{"encoder_arch": "mlp_mixer", "model": "image captioner", "dataset": "photos of plants and fungi (iNaturalist)", "train_examples": 45211, "image_size": 48, "crop_scale_min": 1, "horizontal_flip": true, "translate": 0.12, "tokenizer": "word", "vocab_size": 1482, "encoder_norm": "layernorm", "encoder_norm_position": "pre", "encoder_activation": "swiglu", "encoder_mlp_ratio": 2.67, "encoder_parallel_block": false, "encoder_inner_norm": false, "encoder_patch_size": [8, 8], "encoder_conv_stem": true, "encoder_layers": 8, "encoder_width": 192, "fusion": "cross_attention", "decoder_width": 128, "decoder_layers": 12, "decoder_norm": "layernorm", "decoder_norm_position": "pre", "decoder_activation": "geglu", "decoder_mlp_ratio": 2, "decoder_head_dim": 32, "decoder_fused_qkv": true, "decoder_bias": "all", "decoder_qk_norm": false, "decoder_layer_scale_init": 0.1, "decoder_parallel_block": false, "decoder_inner_norm": false, "decoder_drop_path": 0.1, "decoder_positions": "learned", "decoder_cross_attention_every": 2, "decoder_tie_embeddings": false, "init": "kaiming_normal", "residual_init": "zero_last", "optimizer": "muon", "muon_scale": "match_rms_adamw", "lr": 0.0069, "momentum": 0.98, "nesterov": true, "orthogonalizer": "polar_express", "adamw_lr_other_params": 0.00082, "grad_clip": 0.5, "steps": 6700, "batch_size": 256, "epochs": 37.9, "lr_schedule": "wsd", "decay_fraction": 0.2, "final_lr_fraction": 0.1, "warmup_steps": 330, "weight_decay": 0.04, "adamw_weight_decay_other_params": 0.05}
Rows from block 9 of the text decoder of a small image captioner, named by matrix and row number. Rows with one number belong to one neuron. Each number is 128 + 24 x the weight over its row's rms, rounded and kept within 0 to 255. All counts start at 0.
Before each neuron's rows are labels from the 100 texts, of 14848, where the neuron reaches its largest size: "fires on" is the input token at the peak. Only what is clearly more common there than usual is listed. The data: photos of plants and fungi (iNaturalist). In brackets: how many of the 100, against the usual share in percent.
# gate: MLP gate (decoder.blocks.9.mlp.gate.weight, 256x128), inputs 0-31
# fc1: MLP up (decoder.blocks.9.mlp.fc1.weight, 256x128), inputs 0-31
# fc2: MLP down (decoder.blocks.9.mlp.fc2.weight, 128x256, transposed), outputs 0-31

fires on: "common" (15 vs 0.4); "annual" (11 vs 0); "giant" (11 vs 0); "spring" (9 vs 0)
gate.118 [136 111 108 188 111 109 133 153  93  78 115 133 101 143  98  88 161 131 121 163 152 141 152  94 116 165 136 127 156 126 150 124]
fc1.118 [153 102 121 115 105 154 117 115 116 117 161 100 167 132 181 106 118 102 102 158 159 163 157 153 120  97  88 152 103 119 154 116]
fc2.118 [114 116 116 150 107 160 110 109 147 143  89 109 111 155 111 111 112 153  82 191 137 126 164 141 119 100 100 119 181  93 134 153]

fires on: "-" (42 vs 1.4); "milk" (25 vs 0); "bull" (17 vs 0); "musk" (14 vs 0)
gate.130 [157 142 126 142 132  84 139 148 112 126  94 172 156 146 120 121 121 169 129 140 139 142 111 157 158 208 118  90 131  89 115 116]
fc1.130 [110  77 141 135 132 130 162 120 122 139  91 110 134 128 150 142 148 170 148 173  97 132  84 108 118 179 129 147 182 167 153 130]
fc2.130 [154  82 140 114 127 126 125 106 163 165 118 123 114  91  82  97 154 163  83 118 136 150 118 100 124 121 124 166 120 162 157 129]

fires on: "order" (72 vs 5.8)
gate.28 [103 127 107 127 131 146 114 141 120 153  98  98 119  97 102 125 155 134 120 144 118 148 163 157 148 103 185  97 155 128 111 114]
fc1.28 [117 158 139 150  76  89 128 123 139 141  95 120 142 107  66 168 149 124 106  98 107 110  88 117 106 147  95 108 145 135  75 118]
fc2.28 [ 95 107 126 167 126 128 116 132 120 133 106 132 111 142  94  95  99 139 157 154 108 149 113 153 141 114 153 133 117 110 110 136]

fires on: "-" (22 vs 1.4); "leaved" (19 vs 0); "buddleja" (10 vs 0); "corn" (8 vs 0)
gate.160 [117 113 134 114 140 120  76 133 123 118 144 138 102 110 144 129 133  95 155  90 122 161 166 144 109 114 107 113 152 116 172 106]
fc1.160 [120 105 195  92 128  83 131 131 136 120 150 115 166 127 145  72 147 110 173 116 159 135 136 175  85  96  83 126 141  91  98 128]
fc2.160 [137 171 142 124 139 157 173 143 113 123 147 165 115 137 116 138 143 139 177 157 111 126 114 123 100 168 145  99 136  99  84 134]

fires on: "(" (70 vs 5.7); "lonicera" (14 vs 0); "-" (14 vs 1.4)
gate.11 [126 105 134 128 112 104 120 124 112  99 142 118 108 133  93 102 147 118  99 117 117 152 121 105 117 130 189 110 118  94 128 121]
fc1.11 [134 160 180 141 171 119 102 143 107 141 142 164  95  84 193 128 143 130 141  96 121  95 101  80 152 125 158 153 104 128 114 124]
fc2.11 [136 103 155 148 134 150 107 170 149 135 123 160  98  98 113 156 126 143  97 118 161 101 145  92 121 144 134 164 114 149 138 112]

fires on: ")" (15 vs 5.7)
gate.137 [113 119 137  90 125 117 149 108 134 138 131 144 103 106 119 148 169 130 125 129 114 114 124  96  69 108 126 126 141  93 128 157]
fc1.137 [ 96 167 129 106  92  94 146 125 104 112 140  96 117 152 117 141 138 124 113  94 119 142 148 137 121 128 129 111 135  92 150 161]
fc2.137 [121 119 177 144 136 114  96 139 115 138 185 136 139 109 122 140 121  77  86 138 123 130 160 140 113 144 135 182  85  93 154 106]

fires on: "phleum" (21 vs 0)
gate.86 [134 128 150 114 160  93 104 132 131 119 115 137 104 134 134 110 137  86  94  94 127 143 125 178 111 107 130 142 154 109 152  91]
fc1.86 [124  99 153 177 156 192 129 139 143 191 132 130 132 120 138 160  92 147 137 121  80  72 115 122 161 131 110 155  88 117 133 169]
fc2.86 [ 86 161 134 103 123 120 194 130 151 131  83 101 146 114 137 114 146  77 149 133 115  86 144 158 151 117 109 111 100 143  87 125]

fires on: "(" (18 vs 5.7); "alliaria" (11 vs 0); "white" (11 vs 0.1); "bird" (9 vs 0)
gate.4 [104 116 151 120 113 136 141 134 140 142 147 128 109 187  89 112 105  95  94  99 113 126 135 135 147  85 123 122 154 163 106 137]
fc1.4 [119  84  97 105 149 126 135 115  90 137 151  96 143 132 148 142 113 143 112 104 154 106 131 144  62 117 123 165 102 120 121 105]
fc2.4 [146 127 137 154 170 102 135 156 171  84 145 157 105  84 131 137 146 138 125 117  92 141 103 136 124  83 136 139 103  62 105 124]

fires on: "california" (43 vs 0.1); "common" (19 vs 0.4)
gate.234 [132  94 137  96 123 124 124  66 142  93 108 146 161 134 126 138 152 137  92 139 175 114 161 129 154 161 166 108  96 129 146 110]
fc1.234 [115 118 133 154 181 143 107 133 134  95  92 165 113 168 136 129  97 130  91 129 170 123 105 155 114 132 167 117 140 155 115 113]
fc2.234 [153 143 118 147 124 105 150 129 150 148 103 128 155 170 109 108 142 120  98 143 192  84 121 138 113  94 128 123 123 108 147 125]

fires on: "common" (32 vs 0.4); "white" (21 vs 0.1); "red" (14 vs 0.2)
gate.96 [136 120 126 121 162 125  86 118 141 125 143 128 156 163 117 115 115 140 154 115 121 133 130 164 147 164 159 128 165  77 150 126]
fc1.96 [157  90  95 191 149 102 150 103 137 102 147 114 118 100 151 163 160 149 149 126 113 137 138  87 121 137 177  99 114 113 144  74]
fc2.96 [130 156 141 138 105 131 148  89 147 132 122 103 100 115  77 114 135 174 163 116 139 140  78  87 110 169 164 131 157 111 164 100]

fires on: "order" (39 vs 5.8); "wild" (13 vs 0.1); "yellow" (11 vs 0.1)
gate.168 [146 142 175 161 155 116 100  91 148  87 112 123 134 115 101 122 103 106  99 108  59 134 149 132 156 122 122 141 159  94 180  94]
fc1.168 [116  74 151 169 154 122 110 128 106 132  82 128 159 109 114 126 109 134 104 114 134 118  94 110 135 132 121 109  96 104 141 144]
fc2.168 [149  87 104 129 122 159 170 135 148 144 130 117 104 165 131 102 137 134  72 153  71 122 132 143 123 150 125 133 128 132 113 129]

fires on: "disc" (12 vs 0)
gate.64 [126 125  90 152 117 118  87 152 140 127 143 154 150 109 123 173  90 135 117 149 114 139  86 118 149 117 134 165 149 142 144 102]
fc1.64 [169  97 166 139  90 125 151 131 127  93 114 129 124 163 125 145 129 144 144 102 139  98 116 149 125 137  93 129 153 139 127 130]
fc2.64 [119 100 122 149  73  83 114 132 157 104 141 153 108 134 150 139 165  66 102 116 105 104 120 111 168 116 131 151 123 138 109 197]

fires on: "american" (9 vs 0.1)
gate.232 [164 125 134 109 111 142 127 151 158 122 156 174 140 125 100 125 135 161 144 136 122 116 117 122 127 130 157 116 172 100 108 157]
fc1.232 [132 130 158 115 115 133 135 102 110 164 114 130 143 118 168 110 119 147  82 124 139 130 118  88 135 124 170 150 142 145 149 127]
fc2.232 [ 77 166 193 122 146 126 159 182 118 115 168 117 139  88 138 151 105 132 102  91 163  85 132 106 124 115 153 119 143  94 122 141]

fires on: "common" (8 vs 0.4)
gate.60 [140  93 107 118 131 118 145 173 139 160 116 142  93 114 139 115 141 118  96  67 113 125 142 149 137 127 166 143 140 156 114 136]
fc1.60 [ 86 155 108 152 122 135  87 105 122 139 153 105 116  94 107 103 130 105 103 136 158 130 107 137  89 141 156 161 143 146 137 164]
fc2.60 [ 95 107 129 153 115 128 127 101 139 131 115 127 129 122 114  98 156 109 148 159 127 121 123 101  86 124 127  84  93 156  86 150]

fires on: "hoary" (14 vs 0); "black" (10 vs 0.1)
gate.107 [130 138 102 152 117  94  63 129 119 102 105 112 100 128 112 121 143 106 105 161  96  91 145 116 121 136 115 141 116 112 120 114]
fc1.107 [ 77 110 103 138 123 123 116 108 140 110 159 151 155 135 143 157 118 137 124 124 136 112 105 133 111  86  72 102  77 158 163  85]
fc2.107 [125 152 153 111 105  84 134 166 155 131 122 151 147 167 125 127 103  53 150 157 158 173 135 133 154 119  95 103 141 167 136 119]

fires on: "california" (15 vs 0.1)
gate.152 [141 138 159 145 127 134 131 123 117 112 148 154 155 133 130 136 124 142 134 114 107  97  48 156  90  99 103 114 138 118 146 147]
fc1.152 [127 134 131 115 136 125 146 172 167  97 131 105 167  56 116  97 126 117 157 121 148  98 116 128 113 145 173 136 113  98 153 181]
fc2.152 [134 112  73 127 109 106 114 137 134 133 114 100 137 163 136 123 137 123 120 154 194 136 133 115 113 158 129 123 152 112 141 131]

fires on: "wild" (31 vs 0.1); "prickly" (20 vs 0); "american" (14 vs 0.1)
gate.98 [131 144 123 138 115 154 117 109 121 194 129 129 143 109  92 136 141 136 144 110 169 123 134 165 150 139 107 158 157 143 124 176]
fc1.98 [148 135 148 140 138  85  92 151 117 150 135 111 166 113 133  93 144  92 106  93 102 145 107 166 124 124  97 123 139  96 103 162]
fc2.98 [ 90 139 117 196 148  90 186 107 145 148 118 109 140 127 129 104 110 112 158  74 128 122  93 145 125 159 119 126 105 130 134 133]

fires on: "mitchella" (38 vs 0); "trifolium" (34 vs 0.1); "spiraea" (8 vs 0)
gate.81 [133 158 159 165 117  97 143  79 135 121  97 155 107 149  88 160  94 149 123 128 101 126 116 141  99  85  98  96 114 134  83 122]
fc1.81 [ 98 120 134  88 109  97 121 138 115 127 108 148 146 132 156 145 126 101 119 152 144 159 127 122  98 134 157 113 170 100 150  85]
fc2.81 [147 154 118 112 149 110 139 155  98 163 149 149  90 110  83 114 137 136 127 163 119 114 186 167 160 129 104 118 151 144 127 138]

fires on: "american" (20 vs 0.1)
gate.166 [138 184 138 128 130  92 122 131 135 154 130 137 109 115 131 114 158 145 125 110 143  84 167 115 102 114 124 128 148 146 105 131]
fc1.166 [122 155 141 141  75 102 139 119 160  68 127 144 102 146 202 159 104 103 154 161 143 153 105 146 122 146 124  93 136 124 142 124]
fc2.166 [ 96  89 126 140 128 111 123  94 131 124 143 147 135 102 128 135 149 116 120 176 125 163 118 117 118 146 145 104 124  61 134 130]

fires on: "order" (76 vs 5.8); "marsh" (12 vs 0)
gate.208 [109 128 131 139 136 117 108 148 132 164  78 162  96  94 112 108 127 118 153 110 135 133 128 159  88  96 135 155 118  93 126 131]
fc1.208 [145 116  94 101 132  86 133 162  92 114 119 151 118 113  89 142 129 111 115 143 140 141  82 106 135 152 145 143 113 145 174 125]
fc2.208 [154  95 114 151 114 110 148 128 123 119 123 139 120 105 111  93  93 122  77  98 127 121 119 120 182 139 191 117 134 147 143 148]

fires on: "(" (98 vs 5.7)
gate.237 [127 137 163 153 120 118 128 125 128  92 144 136 106 139 129 103 129 102 148 133 144 132 127 148 125 145 188 153 127 128 109  64]
fc1.237 [ 87 139 142 135 188 142 134 106 124 126 125 126 154 122 105 108 140 138  99 141 129 164 144 150  91 123  86 125 125 135  93  92]
fc2.237 [128  89 127 141 155 125 142 184 132 146 118  95 159 183  82 155 124 109 159 151 148 136 138 158 160 113 121 186 111 129 143 108]

fires on: ")" (62 vs 5.7)
gate.219 [117 128 160 118 119  69 136 123 165 124 133 122 111 139 127 150 116 111 114 135 120 140 153 149 114 186 161 201 104  94 129 173]
fc1.219 [175 148  92  91 100 105  96 133 108 117 100 109  84 142 137 135 125 142 149 109 194 132 110 123 126 151 137 111 123 117 108  98]
fc2.219 [138 149 148 110 105 185 152 123 123 130 146  79 133 143 155 146 112 128 118 162 162 120 117 105 109 132 123 144 149 108 142 111]

fires on: "asparagaceae" (40 vs 0.1); "melanthiaceae" (14 vs 0); "asteraceae" (14 vs 0.6); "osmundaceae" (11 vs 0)
gate.40 [130 150  92 129 131 144 116  84 132 107 138 171 138 161 124 122 150 111 145 148 139 150 172 127 124 157 140 121 130 112 129 126]
fc1.40 [154 114 152 136 137 107 125 143 118 156 123 112  82 147 108 135 104 165 137 141 155 136 137 108 108 159 133 124 156  88 149 139]
fc2.40 [132 111 136 136 141 179 121 166 140 153 146 115 127 110 145 166 158 149 167 172 115 105 132 137 126  72 102 109 102 150 110  92]

fires on: "common" (14 vs 0.4); "order" (13 vs 5.8)
gate.150 [128 119 122  90 125 109 167 144 151 116 130 194 102 138  76  87 122 129 121  94 115 128 173 142 128 139 179 119 114 100 107 166]
fc1.150 [130 141 109 176 138 154 116 108 120 135 135 162 139 118 121 137  94 168  94 105  91  96  88 173 156 138 120 127 107 150 162 124]
fc2.150 [171 141 110 133 108  89 170 136 158 116 149 106 105 108 134  61 112 163 116 116 157 156 134 142 131 115 112 114 133 143 131 117]

fires on: "wood" (14 vs 0.1)
gate.27 [107 158 127 114  93 100 150 159 127 109 102 161 120 115 117 174 135 145 135 102  74 152 127 150  98 132 124 122 110 117 118 128]
fc1.27 [174 151 158  59  96 111 135 122 111 126 149  85 164 162 106  85 143 140 156 105 149 151  85 147  94 157 130  91 125 127 108 137]
fc2.27 [143 134 106 109 125 145 116 141 155 135 118 182 118 142 117 162 168 122 106 100 147  85 131 125  84 111  88  76 151 145 115 114]

fires on: "hoary" (10 vs 0); "ivy" (9 vs 0.1); "prickly" (8 vs 0)
gate.167 [ 86  98  83 146 143 145 134 153 125 122 108 103 110 166 139 140 138 172 113 163 116 135 124 147 155 128 120 115 147 128  94 162]
fc1.167 [147 150 136 106 150 150 109 142 137 127 129 136  98  87 129 135  95 151 104 167  99 110  96 102 122 144 115  91 182 113 100 137]
fc2.167 [145 126 151 115 134 105 179 145 120 139 160 152 156 127 164 157 156 158 118 124 125 150  96 129 130 133 152 135  74 167 150 148]

fires on: "pacific" (22 vs 0); "paint" (17 vs 0); "(" (16 vs 5.7); "white" (14 vs 0.1)
gate.149 [123 163 113 134 154 114 132 112 106 130 144 149 119  88 115 147 108  93 138 140  90 111 132 110 128 142 115 132 154 151 167  93]
fc1.149 [133 112 138 112 125 138 115 109 136  70 114 156 118 139 174 138 150 118  99 127 153  82 130  92 150  87 163 109 126 172 121 149]
fc2.149 [118 156 113 147 147 112 131 144  98 109 144 131  97 103  97 160 140 166 123 129  80 120 160 119 117 152 155 143 116 111 155 161]

fires on: "wild" (10 vs 0.1)
gate.225 [148 128 126 101 194 125 120 144 127  93 134 118 114 112 120  90 147 154 134  97 120 142 124 111 168 124 130 132 131  90 152 122]
fc1.225 [135 155 140 140 143 174 141  93 142 153 134 133 152 197 109 139 168 105 107 134 149 134  83 156 145 131 143 124 125 153 143  98]
fc2.225 [102  99 170 124 142 112 167 148 150 157 136  66 156 121 112 137 114  91 161 167 125 113 139 145 140 150 119 146 165 134 162  97]

fires on: "hedge" (16 vs 0); "american" (10 vs 0.1)
gate.134 [159 165 158 115 133 116 154 127 103 134 178 150 144  94 161  96 131 146 132 135 128 122 118 162 105 140 103  92 111 125 137 115]
fc1.134 [174 114 139 153  85 150 107 129 137 153 106 167 172 111 117 146 115 129 106 132 141 125 137 126 132 103 134 109 127 117 169 172]
fc2.134 [130 159 157 124  92 123 119 112  82 149 138 151  84 117 123 118 105 160 149 151 155 164 153 112 112  96 142 140 128 123 137 123]

fires on: "american" (16 vs 0.1)
gate.92 [150 126 104 107 142 156 141 175 130 117 127 190 155  82 118 116 110  97 134 123 149 107 111 165  81 133  68 140  96 161 144 168]
fc1.92 [121 118 103 154 112 152  81 119 140 152 131 148 154 164 139 143 135 125 180 124 138 126 109 125 119 158 119 112 145 113 142 126]
fc2.92 [149 136 141  68 126 151 118  76 132 158 136 127 119  75 160 102 149 109 151 113 130  80 122 128 159 124 127 116  93 113 149 100]

fires on: "wood" (18 vs 0.1); "virginia" (9 vs 0)
gate.14 [148 122 126 121 132 120 124 122 147 103 106 156 102 143 147 151 175 105 136  86 123 158  96 168 101 102 175  97 101 109 129 111]
fc1.14 [148 118 149 133 164 116 150  77 139 113 118 129 100 123 144 116 151  89 174  92 158 160  93 161 110  88 118 109 117 156 108 111]
fc2.14 [171 116 134 123 114 127 107 122 134 105 104 111 126 147  80 124 141 146  87 130 121 109  93  99 149 112 129 113  85 129 153 151]

fires on: "wild" (14 vs 0.1); "virginia" (12 vs 0); "american" (12 vs 0.1)
gate.41 [140 152 131 128  79 139 106 141 138 115 143 126 106 168 110 179 126 142 107 132 119 143 138 122 107 131 159 132 121 119 145 136]
fc1.41 [105  96 129  93 168 117 130 113 125 116 107 121 160 108 127  80 120 146 125 134 123 114 111 123 135 120 162 113 165 153 104 133]
fc2.41 [124 113 138 109 150 122 178 183 147 143 105  98 110  98 105 169 126 122 170 135 131 131 115 155 110 102 129 138 153 154 132 124]

fires on: "american" (9 vs 0.1)
gate.0 [152 147 142 130 139 133 130 116 153 133 122 118 123 106 106 140 142 152 134 137 130 118 130 165 136 164 170 152 136  95 143 131]
fc1.0 [124 140 105  94 170  84 104 103  92 127 106 111 119 154  84 136 108 152 190 167 128 147 147 123  82 104 155 132  94 110 128 106]
fc2.0 [134 115 130 125 101 155 145 120 118 141 151 150 129 169 134 136 150 110  98 141 122 140 140 115 121 100  90 151 144 158 116 106]

fires on: "fagus" (23 vs 0); "virginia" (14 vs 0); "common" (8 vs 0.4)
gate.180 [110 160 108 188 124 103 135 115 186 143 125 131 101 123 129 113 108 128 102  91 113 117 130 148 149 124 147 135 145 152 163 111]
fc1.180 [130 123 109  61 122  95 161 117  98 127  81 137 111 121 143 175 127 148 144 132 112 116 150  79 120 178 165 146 150 122 152 137]
fc2.180 [110 131 167 116 140 114 170 133  76 127 122 107 141 143 123  81 109 103 104 113 129 107 114  79 120 144 124 106 128 132 147 128]

fires on: "california" (18 vs 0.1); "family" (13 vs 5.8)
gate.129 [129 158 126 109 118 101 120 119 151  87  97 138 144 138 166 170 143 128 170 116 155 119 112 132 118 102 130 183 141 179 147 132]
fc1.129 [156  84 155  88 155 165 143 132 116 129 124 154 133 133 130 158 105 168 127 121 140 105 128 161 155 157 117 143 148 119 145 169]
fc2.129 [112 131  91 122  97 160 133 154  95 130 114 147 124 134 125 139 156 108 140  83 121 134 116 121 159 167 119 110 130 110 102 137]

fires on: "common" (21 vs 0.4); "wood" (13 vs 0.1)
gate.227 [144 149 138 130 141 148  99 181 107 142 105 159 131  89 114 143 159 138 156 131 123 106 147 106 143 139  81 127 134 133 150 126]
fc1.227 [170 118 153 148 110 164 117 128 126 123 156 115 129 105 155 115 121 134 159  77 118 141 167 153 205 154 120 127 125 146 112 127]
fc2.227 [ 93 117 123 121 119 128 128 123 112 132 109 130 101 136 154 100 120 114 119 133 143  94 166 166 166 146  95 139 119 135 149 103]

fires on: "disc" (23 vs 0); "scentless" (10 vs 0)
gate.114 [145 137 176 105 144 120 124 145 139 118 117 157 127 210 147 111 119  99 135 146 125 105 178 136 109 123 107 155 114 102 116 138]
fc1.114 [120 101 145 137 140 117 138 147 125 116 156 136 150 139 123 133 164 112 167 119  99  96 135 122 130 132 110 128 114 107 143  88]
fc2.114 [115 172 118 155 133 103 135 186 156 109 120 128 164 119 152 118 129 108 137 134  86 107 112 164  92  86 119 107 112 131 108 121]

fires on: "bigtooth" (19 vs 0); "soft" (13 vs 0); "great" (13 vs 0)
gate.252 [ 92 145 154 128  75 136 141 130 137 122 119 132 120 153 106 173 102 115  97  87 109 158 108 144 126 149  96 108 120 149 157 155]
fc1.252 [103 106 108 137 116 137 136 143 142 149 131 211 119 122 163 139 117 112 144  99 172 104 139 119 113 137 120  87 140 118 100 143]
fc2.252 [139 130  84 142 114 114 132 149  92 153 129 144 143  99 125 136 140  90 143 117  72 148 142 110 141 102 141 174 115 128 139 143]

fires on: ")" (34 vs 5.7)
gate.25 [ 86  86 135 140 140 129 128  89 121 134 199 116 130 128 144 126 146 115 132  82 193 103 158 152 129 122 117 128 146 127 126  97]
fc1.25 [148 125 170 127 137  73 167 136  94  98 169 129 162 123 116 152 125 148  98 112 145 107 142 134 135 145 125  85 180 177 126 118]
fc2.25 [133 144 141 137 146  94 156 151  74 127 132 151 177 137 164 116 130 131 137 139 142 151 135 121 113 174 101 140 116 127 125 106]

fires on: "common" (27 vs 0.4); "asclepias" (18 vs 0); "green" (14 vs 0); "giant" (14 vs 0)
gate.66 [122 135 162 147 132 139 137 171 131 163  73 160 133 139 121 111 160 132 134 133 125 107 143 113 143 197 121 154 151 131 101 151]
fc1.66 [116 185 134 141 145  95 141 128 128 132 105 124 167 109  87 141 161 146  96 134 124 103 123  88 134 160 154 137 147 133  67 106]
fc2.66 [163 139 133 121 164 114 137 156 136 113 155 120 152 156 102  83 126 194  94 159  90 116 124 177  92 119 126 104 120 102 110 177]

fires on: ")" (13 vs 5.7)
gate.74 [159 151 123 143 136 122 128 121 107 133 132 132 123 135 143 128 118 148 130 142 154 172 142 111  92 153 137 133 128 110  89 135]
fc1.74 [154 127 145 118 113  80 139 174 169 144 120 131 133 119 146 158 105 147 148 171 129 100  77 150 139 162 122 105 157 148 146 161]
fc2.74 [173 153 122 164 147 103  97 110 119  83 137 110 127 143 100 137 131 127 156 151 122 128 164 156 127 137 146 162 148 139 154 149]

fires on: "common" (15 vs 0.4); "american" (8 vs 0.1)
gate.54 [140  94  88 124 121 140 120 120 166 139 161 141 136 145 147 152 146 132 144  86 171 167 135 142 160 112 127 170 112 153 156 128]
fc1.54 [153 118 141 121 174  90 120 168 133 148 169 139  94 131 104 117 127 132 142 134 172 129 135 106 147 173 178  99 138 141 103 151]
fc2.54 [150 109 112 130 118 124 135 114 117 137 102 134 143 132 111 171 130 142 171 112 142 138 114 163 133 148 143  87  96 132 165 162]

fires on: "marsh" (13 vs 0); "protoparmeliopsis" (10 vs 0)
gate.132 [ 95 106 167 103 115 146 115 159 112 136 146 133 174 134 141 105 120 118 156 133  79 109 149 146 130 139 101 149  98 177 140 134]
fc1.132 [116 118 176  74 127 145 128 116 166 131 130 142 196 137 161 155 129 159  84 119 145 128 126 121 161 115 100 113 119 119 158  88]
fc2.132 [117 162 109 141 134 117 134 132 127 162 126 147 129 129 141 144 110 132 142 157 118 154 141 146 142 100 104  59 167  84 149 180]

fires on: "wood" (14 vs 0.1)
gate.34 [158 108 113  87 115 121 138 180 120 104  98  61 143 119 138 124 137 132 117 169 132  99 122 162 119 122 116  81 112 134 116 153]
fc1.34 [122 102  85 143 104 126 141  77 118  78 137 118 149  84 122 197 134 120 156 123  89 102 124 142 146 150 113 143 117 112 149  79]
fc2.34 [107 121 110  99 145 103 100 122 108 133 131 155  84 129 137 103 141  95 137 195 125 118 178  96 135  88 157  90 152 120 132 115]

fires on: "order" (25 vs 5.8); "yellow" (16 vs 0.1); "fungus" (14 vs 0)
gate.83 [106  77 112 132 161 139 142  84 155 142 163 119 150 153 158 117 138 135  91 164 133 115 136 115 101 149 132 127 124 125 138 134]
fc1.83 [111 110 161 169  96 100 131 146 122 154  97 122 157 145 115 130 129 157 135 179 122 142 125 136 143  69 149 159 150 113 163  97]
fc2.83 [135 147 152 122 116 128 148 136 114 117 102 143 124  98  93 119 149  77 158  99 132 157 149 152  96 168 109 170 131 180 132 117]

fires on: "centaurea" (21 vs 0); "baccharis" (21 vs 0)
gate.133 [147 171 134 151 126 105 103 129 109 139 137 146  98  97 139 134 148 154  90 113 107 128 146 189 111 124 154 134 105 122 153 129]
fc1.133 [134  84 154 138 165 184 116 153 136 118 111 166 123 134 133  84 138  72 103 157 138 128 129 172 101  77 141 121 121 141 119 163]
fc2.133 [123 124 148 146 143 130 147  95 127 156 105 196 113 147 152 155 104 150 154 120 154 157 137 101 143 119 165 162 160 119 137 138]

fires on: "ferocactus" (11 vs 0); "-" (8 vs 1.4)
gate.184 [171 154 131 127 153 126 118 130 140 128 150 146 101  80 145 126  85 128  93 102 154 128 136 114 166 137 116 133 140 166 150 114]
fc1.184 [148 130 173 154 126  96 102 126  85 136 131 121 127 174 130  80 112 164  97 135 165 134 148 106  87 116 115  96 119  96 145 124]
fc2.184 [127 132 124 151 130 118  84 123  97 129 129 108 180 116 190 103 135 120  76 122 112 137 120 114 165 135 108 150 116 136 159 151]

fires on: "family" (100 vs 5.8)
gate.71 [103 187 198 125 123 143 131 133 165 124 105 188 119 114 123 139 104 118 161 130 176 139 127 152 112 114 131 127 129 141 174 148]
fc1.71 [122 134 120 116 117 114 127 146 156 114 166 171 123 100 113  99 116  98  64 109 136 166 129  87 130 135  94 101 136 139 140 115]
fc2.71 [140  97 132 121 115 143 131 110  96 129 151 112 102 130 158 146 110 131 109 146 118 110 110 134  93 119 122  91 158  88 105 135]

fires on: "centaurea" (18 vs 0); "(" (18 vs 5.7); "wild" (16 vs 0.1); "common" (7 vs 0.4)
gate.172 [187 110 134 123 128 126 113 134 167 102 124 159 135 125 118 128  90 131  98 138 163 135 206 134 135 138  90 155 108 178 167 103]
fc1.172 [136 152  83 146  86 104 141 126 148 161 163 110 105 156 117 151 140 173 115 134 155 118 128  80 105 130 129  70 125 134 141 158]
fc2.172 [103 150 122  80 164 128 120 206 113 143  97 181 158 145 119 132 116  69 131 147 153 130  83  96 111 141 124 125 131 144 153 114]

fires on: "wood" (54 vs 0.1); "-" (30 vs 1.4)
gate.217 [101 144 132 134 114  97  92 136 125 148 125 140 104 164 112 130 102  78 139 117 108 168 133  97 111 112 117 131 121 115 118 159]
fc1.217 [114  96 142 110 131 156 138 152 137  96 115 168 138 114 177 133 137  93 161 148 127 123 144 156 125 180 187 118 115 130 158 165]
fc2.217 [116  97  97 122 135 109 102 133 152 119  83 113 111 112 106 132 155 122 184 127 147  98  98 145 119 133  78 138 147 152 133  93]

fires on: "(" (100 vs 5.7)
gate.226 [ 98 130  75 138 140 120 111 104 123 115 109 100 115 129 106 112 161 128  91 108 147 141 157 131 131 121 142 119 145 121 157 138]
fc1.226 [129 125  50 133 130  95 144 140 121 105 141  73  75 157 147 145 134 136 144  92 123 128 108 148 158 115 140 179 132 108 146 115]
fc2.226 [148 136 150 178 149 124 106 149 107  94 113 122 122 143 105 126  83 121 168 128 135 133 136 129 138 102 113 143 167 135  99 100]

fires on: "hedge" (25 vs 0); "common" (8 vs 0.4)
gate.49 [166 120 125 107  79 141  99 101 127 118 177 125 111 120 163  89 172 162 102  94 145 157 131 136 132 156 140 135  83 124 160 116]
fc1.49 [142 143 110 131 144  95 132 133 130 103 102  91 113 139 117  78  91  66 165 125 156 119 134 127  92  92 134 111 112  89 118 124]
fc2.49 [162 137 126 135 133 118 137 148 133 146 155 114 133 162 101  89  98 122 124  91 173 125 147 124 100 165  97 118 139 159  81 133]